A small CTC audio transcriber, trained from scratch: soap at rate 0.0019.
Rows from block 9 of a small CTC audio transcriber, named by matrix and row number. Rows with one number within an expert belong to one neuron, the router's apart. Each number is 128 + 32 x the weight over its row's rms, rounded and kept within 0 to 255. All counts start at 0. Numbers have three digits each.
Before each expert's rows are labels from the 100 clips, of 14976, where the router gives the expert most weight on average: "responds to" is what is common among them. Only what is clearly more common there than usual is listed. The data: short read English sentences (LibriTTS-R). In brackets: how many of the 100, against the usual share in percent.
# router: slot weights (model.blocks.9.mlp.router.weight, 8x256, trained with AdamW), inputs 208-255
# up: expert up (model.blocks.9.mlp.up, 8x128x256), inputs 208-255
# down: expert down (model.blocks.9.mlp.down, 8x256x128, transposed), outputs 208-255

# expert 2
responds to: the word "of" (31 vs 9.7)
router.2:121079125123173100171123087126123125125168109070143142128085178138145131154134149120179072115178126126157104088085176115127173187100152076114119
up.0:077069099178107103076102169167174191107089104139164063143058159148128111157190091120116133115154143087035150167110124092146140146195154144187048
down.0:115165125189112089136119186132119164114123158191167122113175103128166144130082153159145081084164165152109105116171166161142159118182153214136143
up.1:134157160097119160123147144171094088116079154106105102106125115179121122142109145164093153168159084162098079095067118170131092126164109118180164
down.1:110175069118143170084141143062084141137105087178098143141103082137139137120107111145110138113085127079053137133153109133117152147074134110154089
up.2:165085148159140096124102084126181095181097174164100113154145124142158130096115112128164158123186092170148127130106137132153104149147136109126104
down.2:088133088139086149170156062138151091106103148054175191121122165112127145148102130130117139199120128164160098105196116130118083142153091089129156
up.3:152146126126123116087116150136140101094159118131147150115116130176143090121138131123099106124151175072145170118155131098060104145156146180135091
down.3:141097138077153095158105111151119128096120134104145152144155122118093081087161153127116142136163172099134114134121115184111143133128118165130132
up.4:082128104093095152171135192117150180123126143133107197147137139094154120204173059138147076127130153179189180131117148151113110106132095114118125
down.4:140113155137103121109127107156077101141124136106086121140095189117126092107127128091067185193119179141132095077215101126130134120095112128070161
up.5:113154096162094123133151085152144103141084140165085159133094097157060085174189145187171143136164149075150131114162130131131134162166132124135154
down.5:114126110132117167105154217123155091147177124108111083161101111063131130127098131131098124153153124123074085163162178136068133111133144118112079
up.6:093127150127165087126119142124165100101147131063121166101138135142050139131088162122106126138145114188201133154100141059120086147128117110088132
down.6:117100104091173113088112146174122182098113140091102184127173100140166059139132130118096097067105136087190129098154128092121138143115127143116114
up.7:090114072111137094110162139102096151120170170129141098106176151107132120134131059112087093142112107145119125135108156014104154124073123076174101
down.7:085129120172108157086106143133120108121122094110141124132067103175145080138105092109113091102155125121122050167164114179073129159150151132130112
up.8:134141190112106121152116132131065098156155111112134191136159109046181130147104149079163114077079050160142102086087129169145138068205172154156158
down.8:138146189009113124094084169103149115160110106165140110156161130122169186111174103125121130113176108106115088120167111090135110160111129152135127
up.9:105167097167156157190121096210107123168198125185192082092165070128158127130141185116114106159150118193156137156065092101133087136076167144113158
down.9:135084154188131189115150127145143084106123194103127144113142121184100098144052127100158152107128139120121150167120127131129153170144157200094108
up.10:039118083187112152188196146154092132146112087182132119116185100155113199190207177124145134074131132155116089101099109159095147144159068113173063
down.10:178137109102077141074171151142113123158159094172101127085149095065155113109144110092091098089124111086151101108104081111119105096175132071097113
up.11:205136045117130153116086126093173066122071152128169105125107134180166147139147104108162120053135134129113121174124074120143123143156149084121166
down.11:135090116160083062121135135085181119135049119103161154104145142163127146114126133103120125104051098110079145119087101165133100151106122115189062
up.12:096104124145126103175103104107127083130085087128106114176038099072123172195139137156100078126079131114088103115132149143145135099120154094098127
down.12:124148199155138103153121193110165098105127059121113153153149122177160113092140122133096104153147114148089076108099165164068138087186143169095119
up.13:146123127140111088170134147113134137117137108113148141133200102200188151118113109132090157161101097120133083091085136145124108087144069111101130
down.13:111117132132132164132108151137075175120102157143119101144110100130100188119133123064115095074110111111077194154134121120212153127171134114110136
up.14:130197119180109141118162089120111120124197144187151113146114168134114137059143157141152098146167097077120131072101154129101036085115147130062147
down.14:150113135086144111150076125197086135089125160149150138165076117114071166116147174106102085124032135156131131147087119157121107176167146109138102
up.15:171122120138112102154188158091162099117147126104102127074122155152135139174113113136141115130128144104130071154174110101178146095148109103137133
down.15:142082147102128130115150158151141178138096174185098149154124164105105219119137101157141166116113169072104150137090173128165120146120174149085077
up.16:110121159133172178113132171163134141152136106153171104152164151167114108168206128181132080186174076149129102160115158153115089135182127078120129
down.16:161138151161173136048059104129199149120155106115095182106130169172108115130145151100119117122087101178121088144163142132136199102095138108040142
up.17:106133102147145174164154107139108164083082110105137148122154137124195137167118112139153126158139219106150129091134179120132207163162092152100098
down.17:146070159140097103176113190145104154104136137127163173114150129118152147135151110102093106139143142190053108152164134149131108121183131150098137
up.18:174160139137087151135169129081121084118143160135111103145116128088175151168177156128128143108143103172124109069117147156124121122133153133215080
down.18:189129157178149164126098121108138166097138105122103081115122085154163108111197153064140179123179110100145119150153117144107123152128082100156203
up.19:166116107132144137127132160186174090117160158111122158135110195076173089198150177131099194163126156078152161136125123154123116094119106070154103
down.19:119125126123165092221104104132173143111114123132180113129168082171188101131107090112124141140099104111092097157174081135080143125083122110125071
up.20:160159109122149125123139078124157124147123086130139135090141122156068128140122132101119109154115096190098130125120116099159122159194124073091104
down.20:135132201140133102105081072081127139128127116143167101139098131098134145106130130081152148140187127114107143160116115153194133182185119185108148
up.21:178088184136137127114068178100150081126182138158157187119099150161125117097084178137120126136156215085124115103148101132186156160123096149140126
down.21:192164188163132160124153125091181114193113143148133184133165102142063116136087127155172136100099168132130145136096185152200123140145140123100194
up.22:141139150208061158164120129099121132116156129189128140151071077122075087123125142167170138161124140123174116165142084075142051170105140152141147
down.22:133101125169078119123117075102103102084177119072079101145102110114153125105063103090142119127119099093126140121072121139103138127097057137097084
up.23:113132134118112131081119134086121092131140068107158146119099151186137072146152151131181117160096135110144162146147102151149172140125082093164126
down.23:115129098127093135170109129094133118128111083122129153067119129120096101131132092114114116123142104103058119033156088172162134135079118145081182
up.24:149078074159162162146123185111104187040169140169068142126121155087101131172103074129182203135168094099111186109138101132186149087124115160113098
down.24:112111156135137110088178144160095128110122123173101198171120169139082080092092159144138078106141137130177166172143170088174129114083145131075100
up.25:169145139177149168095107157180109164138194175084124112121077118112150116129191118139099148113144143150117097086115165123113176111090105095083143
down.25:080122135191124129133125106151116128135157133124152048108168095132115169119147114133154121117143130129183131073077124155073117128183160128107167
up.26:131079079168102149116092148126218145127151125134131130130170172110180108095130080106098142092108108130101192130171126111036155115086106169093076
down.26:129106117113140101091101101189131201179163147113132104167167115122119167048086119118134168141145173148104065089126078122120186160119122140120150
up.27:133216086094131143112085095212146142101129126183192135089155166121136093081095112167115095097103142141150142154122164166126128165184166126144138
down.27:123161141127140189160170115132130084062141150110150111113133096184148133169145098096177061174203132131050179171130120080127136149154164108140159
up.28:176093105088120134128093180182089133131171131116115146175087097084098095140128171188107111068089120117147126179087141161181144171070092093084129
down.28:117225104074115122152141107148153122139133182109076148160117061081161112151134155128131074167162130137127044127114156127086155136100099124120113
up.29:157056148125125081113107099153137118101155162108089147128130115169082140086088150123061180115100158092130139160128122168091172164139163077142143
down.29:143049147154067143156162145080067158122116137087156129098085115165117166181094092095122137112102112166118126106173089068089189132164207084173099

# expert 4
responds to: the word "was" (26 vs 9.7)
router.4:094105116127190111106142141085148098098103095131173087081117087149137085126151099160093106107122148175115161116112120170160138166207094137120171
up.0:125121149114100139121149115047167120161141121057083123166096162149155177091170156129150100103108100112168089181109117123161115149142163122141103
down.0:119164116168117060097143150120136115121144142075111179126172101118090112124106118122159148109128116087158116135167131115143084159115152171095208
up.1:138142124070110136101097154109166153165097075146113088108096158146164091159108138133159143181168180156151172197091139143048127098079126165178133
down.1:150110103072136087107138133166171122167125107144110092138200107089125112149099174130154125155157066122184127149184154100145197114137167169123102
up.2:109145136177185123126138121126121154154095092081174161210070119182137075102148168151144118104178102155069105155132125148077114169081148151097111
down.2:104157105126121164093140154164140171116125138100102078147130151170096096113138154161157087126191095074108104147105134141098125169097161164091142
up.3:112124070070128167111145108122149092138149111192088104134150119133116154161143085129145163138194145103090101217180125123075123157188137079080095
down.3:129100204126121100096133144144133087131129105116155114142139139095155096161135084176078136114178110176108185112193095098182083141110138065049192
up.4:143104125114132071119142157123103139127087083083158131115128174133136082139153107127189132146115121105146119110050053120127091118154174144174160
down.4:111106138154103122092108170160106165159145135120096083116112157100144134108114087153126076150127106117082081101139148177077135128162149163130128
up.5:075148092129100083156152120149153127120167115109160116142044131163109109157096075113121129150055192164151112141057118151106089113090150148172132
down.5:134124114135157166171162112083133117116143159181055126199164114136117131130093118093165097213173158133149148082190153155117090118113145140094144
up.6:032126099157159139119161126158105161138116156169085179117104092114177135107103120123156108122104093039121091141118166120166146094135115169162142
down.6:111119155122088140134182128140160161122133077088086131052103155082124117119096134113092166179140087139126119092178109073155159116112126172122148
up.7:108161158155170167108106133161202126066140175119123161139089091122105092172149206118155176178143144102120152096168113104079153098096105127076108
down.7:154124134176119068170147162126153155083131161123158129154079123192156145090151089116140214130137127113121135099112115126142145136202143117153157
up.8:137170135133115178151152136103112102122113102092135156105064139114109157205125131135125131169099051109113109104125085047139103137070142127166108
down.8:084124137152101144100116129094093165164141135135126114140168157114134091120052166126118087090068089123137095198132156106153169132144164106111083
up.9:125084150117122178179181138088125158114124114149149087118134141128141110162111156106117197137188108061124132156178146103134131122189109126061060
down.9:148117131113067077120109066138138114142188134144143033182160198125118119214171106136140131134192063123082089102127208116176120163191139097149123
up.10:127168093112093092149107142163164096185113125052101156108193108112121146110104127130197178138143102104149102125042111184156124141219126103095078
down.10:071098100121109082169155172140119153139205153157129091166146171158140122128120172087130142174182118101136081107129115152157087145040144181134109
up.11:111140128063090148087169012117112100092144161182152152116169161153145102102081085203117164179132120184135102145146059115081116030185148184120111
down.11:121126196137113122160129092150177108176147170105193148154127131094179192145152121133119109139160153126160130084167100183123130164122122122171111
up.12:094049115178123188154135077172152157141125097098152103114106150112070119091153084122076092211123171136086114109162157088160148122058154108117120
down.12:070087120172108127130102133092144121146091108147192121132112172178101091167124100170144155134089089076124111148153081156076051108069184155169117
up.13:186158136107097175124121125183134083116133121152137113145121091121096086162168149171210103069121101196104074114122154119106154109112094102121124
down.13:126128130116137131104153128117199094097142192045101126124121103173106110059133111072127111125106196086164160093091096119103140172176143116074107
up.14:119098147063117140151144162151125130196171090189177134098120079149133126156100188122155141147143064106100078110139140127108163121137131046127109
down.14:149115075117172113130133108128137103142139102117151106125123110190121113109163156134151154118138149063127084139145136175167108186123137088123101
up.15:126164123103146186112099097106203137140137169115120122105059149187139113175110169167127126149108171090115152142126108136125114103107134154132127
down.15:076147160080143122191126142160152104134161095152161104144137153134137075053136168093171088158076122163132189091152147098081078114147061166172096
up.16:144130175067082182143107125095143139142156146108105119119104164102146132153173097081147104137080151057128109115129141133117151163108083112087124
down.16:106138207130149177131065081101073125112095152073181146131088149137109140176174147119160121195132134088143074087130131066128162117154167084118144
up.17:096133146161123125133167067111117108126105133124169085164183136113150162186100092094106187194117128116131160133119131220113150128183183143174184
down.17:137124170093074156113169125111134145159139148080169193127131114196132109164127164096117161099117142128144114153122137113149137093132097137134097
up.18:143138099115117088079189140065095093100142127074143104087114169132114093174180138081110137170153157157108114111125165116138146145139123145087095
down.18:144109116117109154168149163101056186075148163148136103141086135128135118067134118146145128110141153140086149085188098102157116180163135087147103
up.19:205130095146083133131135141096182144123160134132155127068184160116131093185122185117085148127127097127116089083104119121188129137113134026140149
down.19:108086155154120110129156127126135157099104112109080145129179152144143121180112123127169108102123149133125143138094123083110147117126073149110162
up.20:142105209116103159146132159171158183131132121157123144160154100185148084107118096131159161108151098062153090144107104099098136130156148112139075
down.20:109074164097093129138124076124142154106215118107137162138161136129139205176126117143111166077092125055110146070068107147084156171121058141065132
up.21:209130119130125125135147131163141130135101152120140105131204143127088107108097077101121113174134146135156155197121184127156107162061112127117098
down.21:136126143138151153133087101135156137143082196113159122159109164123147127124134095106134107115120099123107126086126109124085216179109058198146082
up.22:107129136109147147192211126186145098096080118164109087175176126152165083145143126121151091168103158080100118136139099145190079133193108138124132
down.22:170113102114046115169072142120112123041122102113124161221138125157112126138141131126121123121136139165169082123130129131144133176119164156089119
up.23:130167150114122139151065159143156147130172119078123146130081098115129155098169117118127147091142146145191121091178157120176140124056111159161126
down.23:084209100103108062122095107140148143121116133142104054134141109095123148171079120068130116087118098209121106154120113099135164056169116116109162
up.24:133158158186055139126126142085121136105162109166173132107100082114107164113155143139132177104207094157167114105117113073128181121168110120119113
down.24:062106102141103085123129125139115074139178142152165120139119137177133112125051106113118116145096117153122100120171149111100148138096132118116112
up.25:165154067120145195105154136156064095128112088160199158095175108118085142114092098103152139102082173144115179114103165151131111103121135117100181
down.25:111127116095163102217128164107144173133203144152114130164076130116059125111165063175112134144136118075063154143165071117137145154185174193150128
up.26:097184167108170123174115130116151130146047095165121152087074114143112127151116149125081143157161144135127172157140136119099082160109082111132164
down.26:107135140157124152059178164098189096070147148131179095104164118110157135139110159115096138157129117141160127129109162101097108146112152116138080
up.27:147110204190125187115191061070117103122130148113095115133146100094094159187145161128126123132131187107138072143113129107094200111122159063162147
down.27:182112113106172170078104097109108120130165137158136154171083162082100069147156097113117147114122132183120138120104157120106084128137168176190122
up.28:144185149139102078132129107071115143156154140108148166164186227095111123120124166061164191169108093115144183155140126101123147167157122114114104
down.28:112117096151081059122094141116129127139091123151107139085145101097127130086156046099144142072158143126199121081168146174152122118165128157122118
up.29:183133110123124157116151161115113107180136140162107120157126085138099088140087180119082115145123080064190126165105167135054115113115181125100070
down.29:170134106149178178152144149158164133193149182097153178106109141172191128140130110120104121081155154091106093110087096119121106103164084098124157

# expert 7
responds to: the word "you" (33 vs 15)
router.7:104077111103040122118121127119132097158095128146070105147132175157148104141122145131140133167134133093094109138202071117166157162070098143074114
up.0:111118147140121073169055073159144134136162098160138118098150096137119149129111054136145141148148135107143100112064091144157126123169147089108062
down.0:138138067133121074123106073138102134122145124194118150085094125145108113179077131134093132192131138108141146136082132106117161111112178154093077
up.1:134122113083090130113100097079101105142129125166193142132088108085161166134169116117170070084204074081106128160159134135147140106160127134069096
down.1:090133179103137067168104108122160155111122147156133178138164170151090168168154111080139115164067125159097183112204117119080071138105127112149160
up.2:211127159097084116097146126147110070113115156132086138121180157100180126161129136113121133163115125068114111161126180126118128148110094133053184
down.2:072102091146091121084125132114113132141068171132169136175129130102141146092117122136085072156116167129164137104182155107148083160139106085175151
up.3:093154138088117137153110070023173107148152153118059187076142135150166078097137150117143147107221139159120141128128077140117081102095116106133138
down.3:146119107153108110148100145134183139128132165120124082110105120120153143088163142125076107142041177125173078082190132131075144118159149092147103
up.4:123078122135117097115174086210152115070125141115140184127161188151164107137080144151116173104170087162143090116161134114149132137090127165121130
down.4:077166147082081119165125112089117123111143185138113127190171175136135144163148119157149139079088108117152073067150133132123102141165182117085117
up.5:100152109104153186082152120123119128147100112091127131127159096080078121114189123113159031155136088125101124098106131083101130206068089169123094
down.5:176133127110116192120086094157153105121183170150123127119082132137104102061082135088095089067103107086128076141155086220145127105127107133118164
up.6:107188141128082208147130080131137121104136159113125111164043155128120061106112126180124106152131130066178153137135108196192095118127126148150151
down.6:130115160200110113120085104130098133064107178150167091137145123166097097169109161103171134126153048134154117113102111107100142126211129149174113
up.7:072150208115124184109101091100086121165097132082115139171145138166148114138125135183105168128148128082094152198114145164096073162148102141179120
down.7:116118128071098045118093135095153114106103160164130129111087127103093167153108092124125144112131181129184042087130132089127143117116174128173141
up.8:122040109134144106101199168133069113137114033147150127129132180124161178170112143143115101155152096071163094109146137078141131120134120070190125
down.8:128092157097089099057116129206153098102151097131144138135148156153143125158125177130164149052128159134145152095161142104133133135116107108168155
up.9:140078136093126162098127118077122099099098190091109117164099087124041090132134108116106069088123113136115200119120085142129116177139114104109126
down.9:203083058118133134082148126204186165145133061112154140115129164125125081095132113091165119099080103173109098155113095132093125089084157154092082
up.10:112121111137152068139135117125165162133133102151139154058099080168095118029134122121097112113133093132140171171101126168130104183120152144106160
down.10:135118127161067164173150130129149145124151159104113146132087158128137108093114077108161177108121107164122170116131147178081105088141140105180199
up.11:125141168112155171104122100169121156103139141117185177135094095166126098190113105106082147156107070124094154113135221161162131116114158120098139
down.11:109132151127109143138143127080076123113126050168127098111115183127139146086102114185177175096111148142173194161119131143170080150081102146136142
up.12:136142079202152090144087173148136120129129196146095146177091056147162107149154095169101124175117121189111167172099101122083166199166093175113098
down.12:133109129089108137149168184079139137073128083139104112135114136153133147163128127145106095122130144111173099126144062137088113163116101156101146
up.13:135113117131160186121126099084106123122091100188152117132107113093106112113095051169194095153072086092175105152128068104148187143116120132113139
down.13:137094149104111131103087111192152114158137114130155116121070101118116136156140098107134166115139148163120129194150157120113098119059159149149124
up.14:142076121078145092104068159153145127069157171087142154161131112149045118127113096123106091132110121153138142144113196115146074104081105147182170
down.14:142131143130121115162142167093084095071107182147088068112156122131088110130151099145160148145157159104177092071124118134158161106161174050166096
up.15:080131150168131138172172077137159096083114153154120081159154097104116094111149188129123162148125124124115127123178113150126148097101082153123171
down.15:134117143138107149027182072154115112117119129100145126166123116093143132155121101088151120094123142053130126101143152120149104053185126162150117
up.16:112143108077173113208120102097139131123109122113080142145104121103183074159132100092123169146143119059142063134144221132118083137122101130067110
down.16:133104138096107115165153099135112102110137189153148178181104093142141150097107180140139103149183134160190188113124117094131161111105111074096104
up.17:070162162092174174129168081137195085110155106097123133132124121065125194172110160173138109137138115118155115126131129118119093056143094082100193
down.17:101088113087146179137122193085160147135160096147152107068126146115140128130090141082103106093133093112128136125154125177155157146172131107149169
up.18:106097121094129136107163150100165101128113133139144141175152136076057176167162131051147142127119161149119127119112158087144112155102145082124182
down.18:139118191144085113109162125100181199132126157112134117169182157103121074133113161185078137148148153211166155138168104078137103197127098071133140
up.19:131109099191070209138105129058072136079117130158128138097100086099128146100134131134110165109100107086085109160091155135118128124142125156099112
down.19:133138141108077123125161070141073166074116179070187129169156166136099126127134156137126141128111083119166115163109180065129198130098184135115103
up.20:109138162116184108090106136119164149102124159133119077121126146120154108139099165100123131159102122136066125156079153058157152143091162123094111
down.20:128179121153179118126152092184139185105162157186133097140156165142118184210106118141093150151125104086131175075128106131130155152105117075146145
up.21:121188153109149110172133088129104200112086135113144177109120086138101115080148150144137121104095216113115151148167186130119125176123148197140112
down.21:054121186121137124177146094137171118122081164121112084172107086138186120046201137059145111177131119137106115073123119134159158166107134128153159
up.22:106144142160096136130128115122108179140121083160090173105137075132129120167080102136097129086189159100166152095111109152131078125180135110093132
down.22:135156102129098100134095156107162130173110157076214145201165133129097122114115140098117191204129133187131139094153144135202118162174061145127145
up.23:113145103165157181102084089148181080179151152117113159137144156138142143111112149171092081160137089152126126086143129129176054142110148148131171
down.23:169135131142131155163107065135182094200084147173098102158105111081143165126195119107108161140115152122156189137118143138101178139155137106181116
up.24:089111134088138116118083122154113109128172106176151169126143140109154153114107110100152128100101127091131136163084100171139109138155126139187150
down.24:106126070127091099152149126133041159126083105094135093184154078093088123086174107181103074168175123119173125077121137123102094123108149179163106
up.25:176155167189139073120110159161171122116106114150116153185137106122140097060181134079131144134205117163161168123116138089113131107110192100178105
down.25:078157124114119104129122084113081127120124118144148116173159144124131095104123091088066115089087145105106158093105126146132114109187118151149113
up.26:158131108112131126106132157133158112099137110091100139122105219103144115088095097120104069135154133165086152169128178122113113150127165151151093
down.26:163111115130123124115133144106118131108127123138143141153146119125129114111146131175107143115077138122088192102134096176120129097149158122163122
up.27:242108079154104101149102124117161093112137113142154106102172142155121068137090106126102141148105125090128133141135107162117081119118170105163129
down.27:102151166092174125080149157164100134142068159090068172109088134151117161175116116102130128117078096184144179141133173069103114142170146193072111
up.28:108154155188117130149121123155172116115152057122097145100067119116178110177094127135169144128121174141111132055175120113175184127100156140131144
down.28:148153076153130173105168145144099122141121151190146102090099038118107144146092105059120081137104157156061100194082114178141207117121083135175191
up.29:101133097143112120113128088113129100101143159120091120113122180145103155132189081171180176180076146139139130125112178107107150141148091081075109
down.29:099156183118129120198159121108172191162125113111147129096128108159104090147086058106147095158110118109165131159129110147098138173113180150177140

# expert 6
responds to: the word "i" (41 vs 18)
router.6:135172120168186094175183211091133129139117134120127107068152123118110194155074152114063116088087158144124085123083059099084125107162174149190092
up.0:130135091187070148126114123116159115097187181111141156093158162140149137145116229152102153154110111157105161162122156145162110106114185136209136
down.0:100091135108142162125083176116183177139152137106104160135104169169089109122121144148142128120118133187102134155098088081104190095089168120076129
up.1:199137077127106164161098133090117156100066063104129108056095089141107145087128176099061148105088168109150123121076112143130156119094128154175146
down.1:176148138138124116097109162170104131095182128125095096122091103108105127118146106106159112178135067099104180083156109093134140104134111191117113
up.2:100131157131150136139143127146109094140152174143153121084121161080160127160113162125153137123149206137155096180134082082121122124141106108150131
down.2:083166134096147117110061141132110142079124120151108131095139087094172141115127136123088175172136091149147102160157128108131125121138190175190158
up.3:099182155097107125075158148164159061122098067143085081120158145085100174161158169150163172146093096150164142107148176124153113119089177114164081
down.3:139103141120084115133153111081115084186111143139050093129167156083062160138096126118103171065180162088105105167121112152102144139140176114123157
up.4:137143127151122131148115119114128144146176178165140059130109065123164099079135181164077106133140125168139119128152154077115133105182091113154151
down.4:137130137101092166131158144110142145180160093184112143132110088143139127142113186188158106113105147083178183163141116113174130117115132080132092
up.5:166111144126134049115115162054154148126089122145145171114141113107066146116152073138107159109135139135118131160123104083153120120125167053142161
down.5:088104072158116110146149154119076134122095116068112065140130133088103143126101095089164130100177117093140063119165152160114137136142107151163154
up.6:104104128095125146137126150118084118143169107123099102051092117135111082080138111130086157089146169169137109077170104105166138154121115055138098
down.6:103101140131158160127142137110096104086095101197179150166128109130151133119173130099168105161199095113122133135097202123179090097125172048127117
up.7:029182144209124119132121116117158114086161112171139110121123087139140180099143090140151170124093091126116192114146133150113072055110163172106143
down.7:120177173132162114148149076082130071132169122131130186166133146164166134142204158116136159089158147127102125113137080121169178135091155135171137
up.8:107110050158114128141158113117148094096130104119085182142163115121153154070211156137156111151160214115112166117110145128123137149153143144062083
down.8:133103155164110172157099132103137160109090186166084116083118099116166173142131110148077146117157150125091150137113154167119165120125119083082092
up.9:176163120144153136093111115129183132137140123070139137099183123123170105159134148117118100154159089090109151059144125121143190096135073114074148
down.9:169074116118125121104133120170146096134159128018158125106148119094134110093140120079150150091143121120192083131201124139065104107100117118153109
up.10:116105169085109197115117156127139142118134144139114170130079128154097136105076131105123140104096171130114144086150130092110097120142129106092135
down.10:131085169087159104135113133131145145097184166141174100146123096091120148111141228119121111135177135099099085139153158180120144174111128139080090
up.11:131144128068115101114139182138160141109227196124196130153143192147105129080164199150103098153121116171151146149160121110099092168141168129135130
down.11:075127079108193089128128127127129168168067107078139177168116154143127141107085149145132079113158142161164100114075104153093106124108138107114173
up.12:116124088122103100124167113109112142108128117049104136111078150094090182089161158100124118122101156128072071121158125133161130167153111146086156
down.12:142106147140137168119090131154137130162177142129114101165118115100165182127131110144097139174114088205118118107165142092166094079115080162138170
up.13:103110119072101132117130123105125134093118168101086131146157112195137144111202150142105105085165079148066165164134116118129136060096077122143120
down.13:147118098081143155121139101126095099098123141150122092143126126131130048102129191120052133131176086130110123141124087157069076189127154161120133
up.14:111144168149093122153187135112093109111129118110120136123096095145114104115156222150080191104149131126149118124123115086122101160139163208158130
down.14:148136137116037079098155137092155156180126107089135133131100162134139128160137151148145128076125078132106082091145130100135071039149178143127170
up.15:130114126151181143110118129176152079094142125166117118169108183149071159169106139110145152104088175124155117128148096106147138172132136144164088
down.15:102079133165156152093167185142099190147114111132097120146118117159161187181088142015151121120191074131137094118178180111137170157131144159097177
up.16:188138101090133159126122207120144098129140167135092147120155139135115134092116118087076117163115106134104161180124190093138115180148084182091087
down.16:116147069049139119024161101062088176084169174144135084176122109133107087132124069122064154171137121097145160087137134124085114150112132127150116
up.17:124109096128121141109144157091083122108198100144162109168138038117121091112114127150186113127132118143189135161112170118122109091126102107152085
down.17:116103133124121091146150149167173096090170068105142109135138204142095164142118214104157098120109132086092153120155136079036144088114126099134143
up.18:065112171104104167141165111158086150120156138083154133092074099127079124158107173159119122148138112203145108151144114138152146096099092134097106
down.18:081129195164099193138105121188138134132121123103132114193133120124111132112127122129138190138175144103108093148128092091124202135152094105123158
up.19:125131153165129090149117145095168102165071115135108154136128144122132169161087112118096117126112104115167119121107115098136136108080057140144111
down.19:116105089086126141093170116128129119146130153164103155138107113123155164131141077077098117181133177151130149145123143131049119143170123195160154
up.20:182148138166098132132173120139134069115081125109160145124122201121128105089173113153146131133107090117104114080106113169127132123122047191115113
down.20:066152078143095113121135117139112145075133160133201126076032142106104159153072124141150092140129122097083154089141159176113129099090105157110168
up.21:125147044137177113090128100170150094102163128098130088134120116150124062122162062183152128120128154128117158108120155140133086130117115169153101
down.21:145184199151150151141097176111168138092085155090101160127160085104125097140137104148122080092135182133108106112179112105141116100120159144170121
up.22:153108127144083135105143138084104173134139145172166128144184137139118159127137139090097154145101156139120119047140099116110179118127113190170166
down.22:177113122102118132086126156192161111107148096157197098135087133119114137086115138089106148138132146108131137116124136104098135118051122124151122
up.23:147143121127105107105075157163024122127171074154183129092109133101110087137160084106146118150153151105139125184072154176154126099145161105153144
down.23:126150162130122079135125176109138181138112077106134062147100220164141117125126119128123119061169151101118104079150085108134147087112157089120054
up.24:110151110121081082071075184071088110148175145169119104070070103121140172127129104119077114175093121138145114135163102165159083166117133125085113
down.24:133181152091130137146207101068127144116091108113132111110106101143166136147105208085126130109055098204222118116145155150120142167096144086118134
up.25:173112145062108106114111176090236107120105134098162145110144121091155149084130146126154172120116143177103211128094143136162100095175123166152173
down.25:066181090044154136100101143136103062113083116140107132126132094078122137118132139158082119127115147115074123113147050180132185084136095077091171
up.26:128149136170128131144155191106046188148078163139192102133095124089131109076121134146136113079127162153173130083136124165083075125167128164113112
down.26:118153110148138181107214114099178142145095142169097113115148066159132102138128176099162161102133099069120109180145092124077147131124096116161121
up.27:140145159035130132151126193123092089140168130188112147160170153152127112106069105153165133095126138114107130120144185136135094140101082102176125
down.27:095121117153109155142160129137151126140178156148176085111099107118116107151157143094126144124127176091155184140120158153116162092094174186143129
up.28:096140160136135114178144143095129220174122128200061103176132103094090112124155140121118094138151084095137109119141155091170181070177146158146077
down.28:129115102136118087135158151096173121102131142121190134144168131108183134163081090201148123088181126104117154136125141091154119114156190126127129
up.29:125148133115093155200164073153115146158163094162098162127103162137122137181170168105131187096146137206134124133114181072132122101142193126131115
down.29:163130090155138168109089149128204127120090094117163149140067195131124145151105186135163125096137143107160054137112111088118121138081103077137118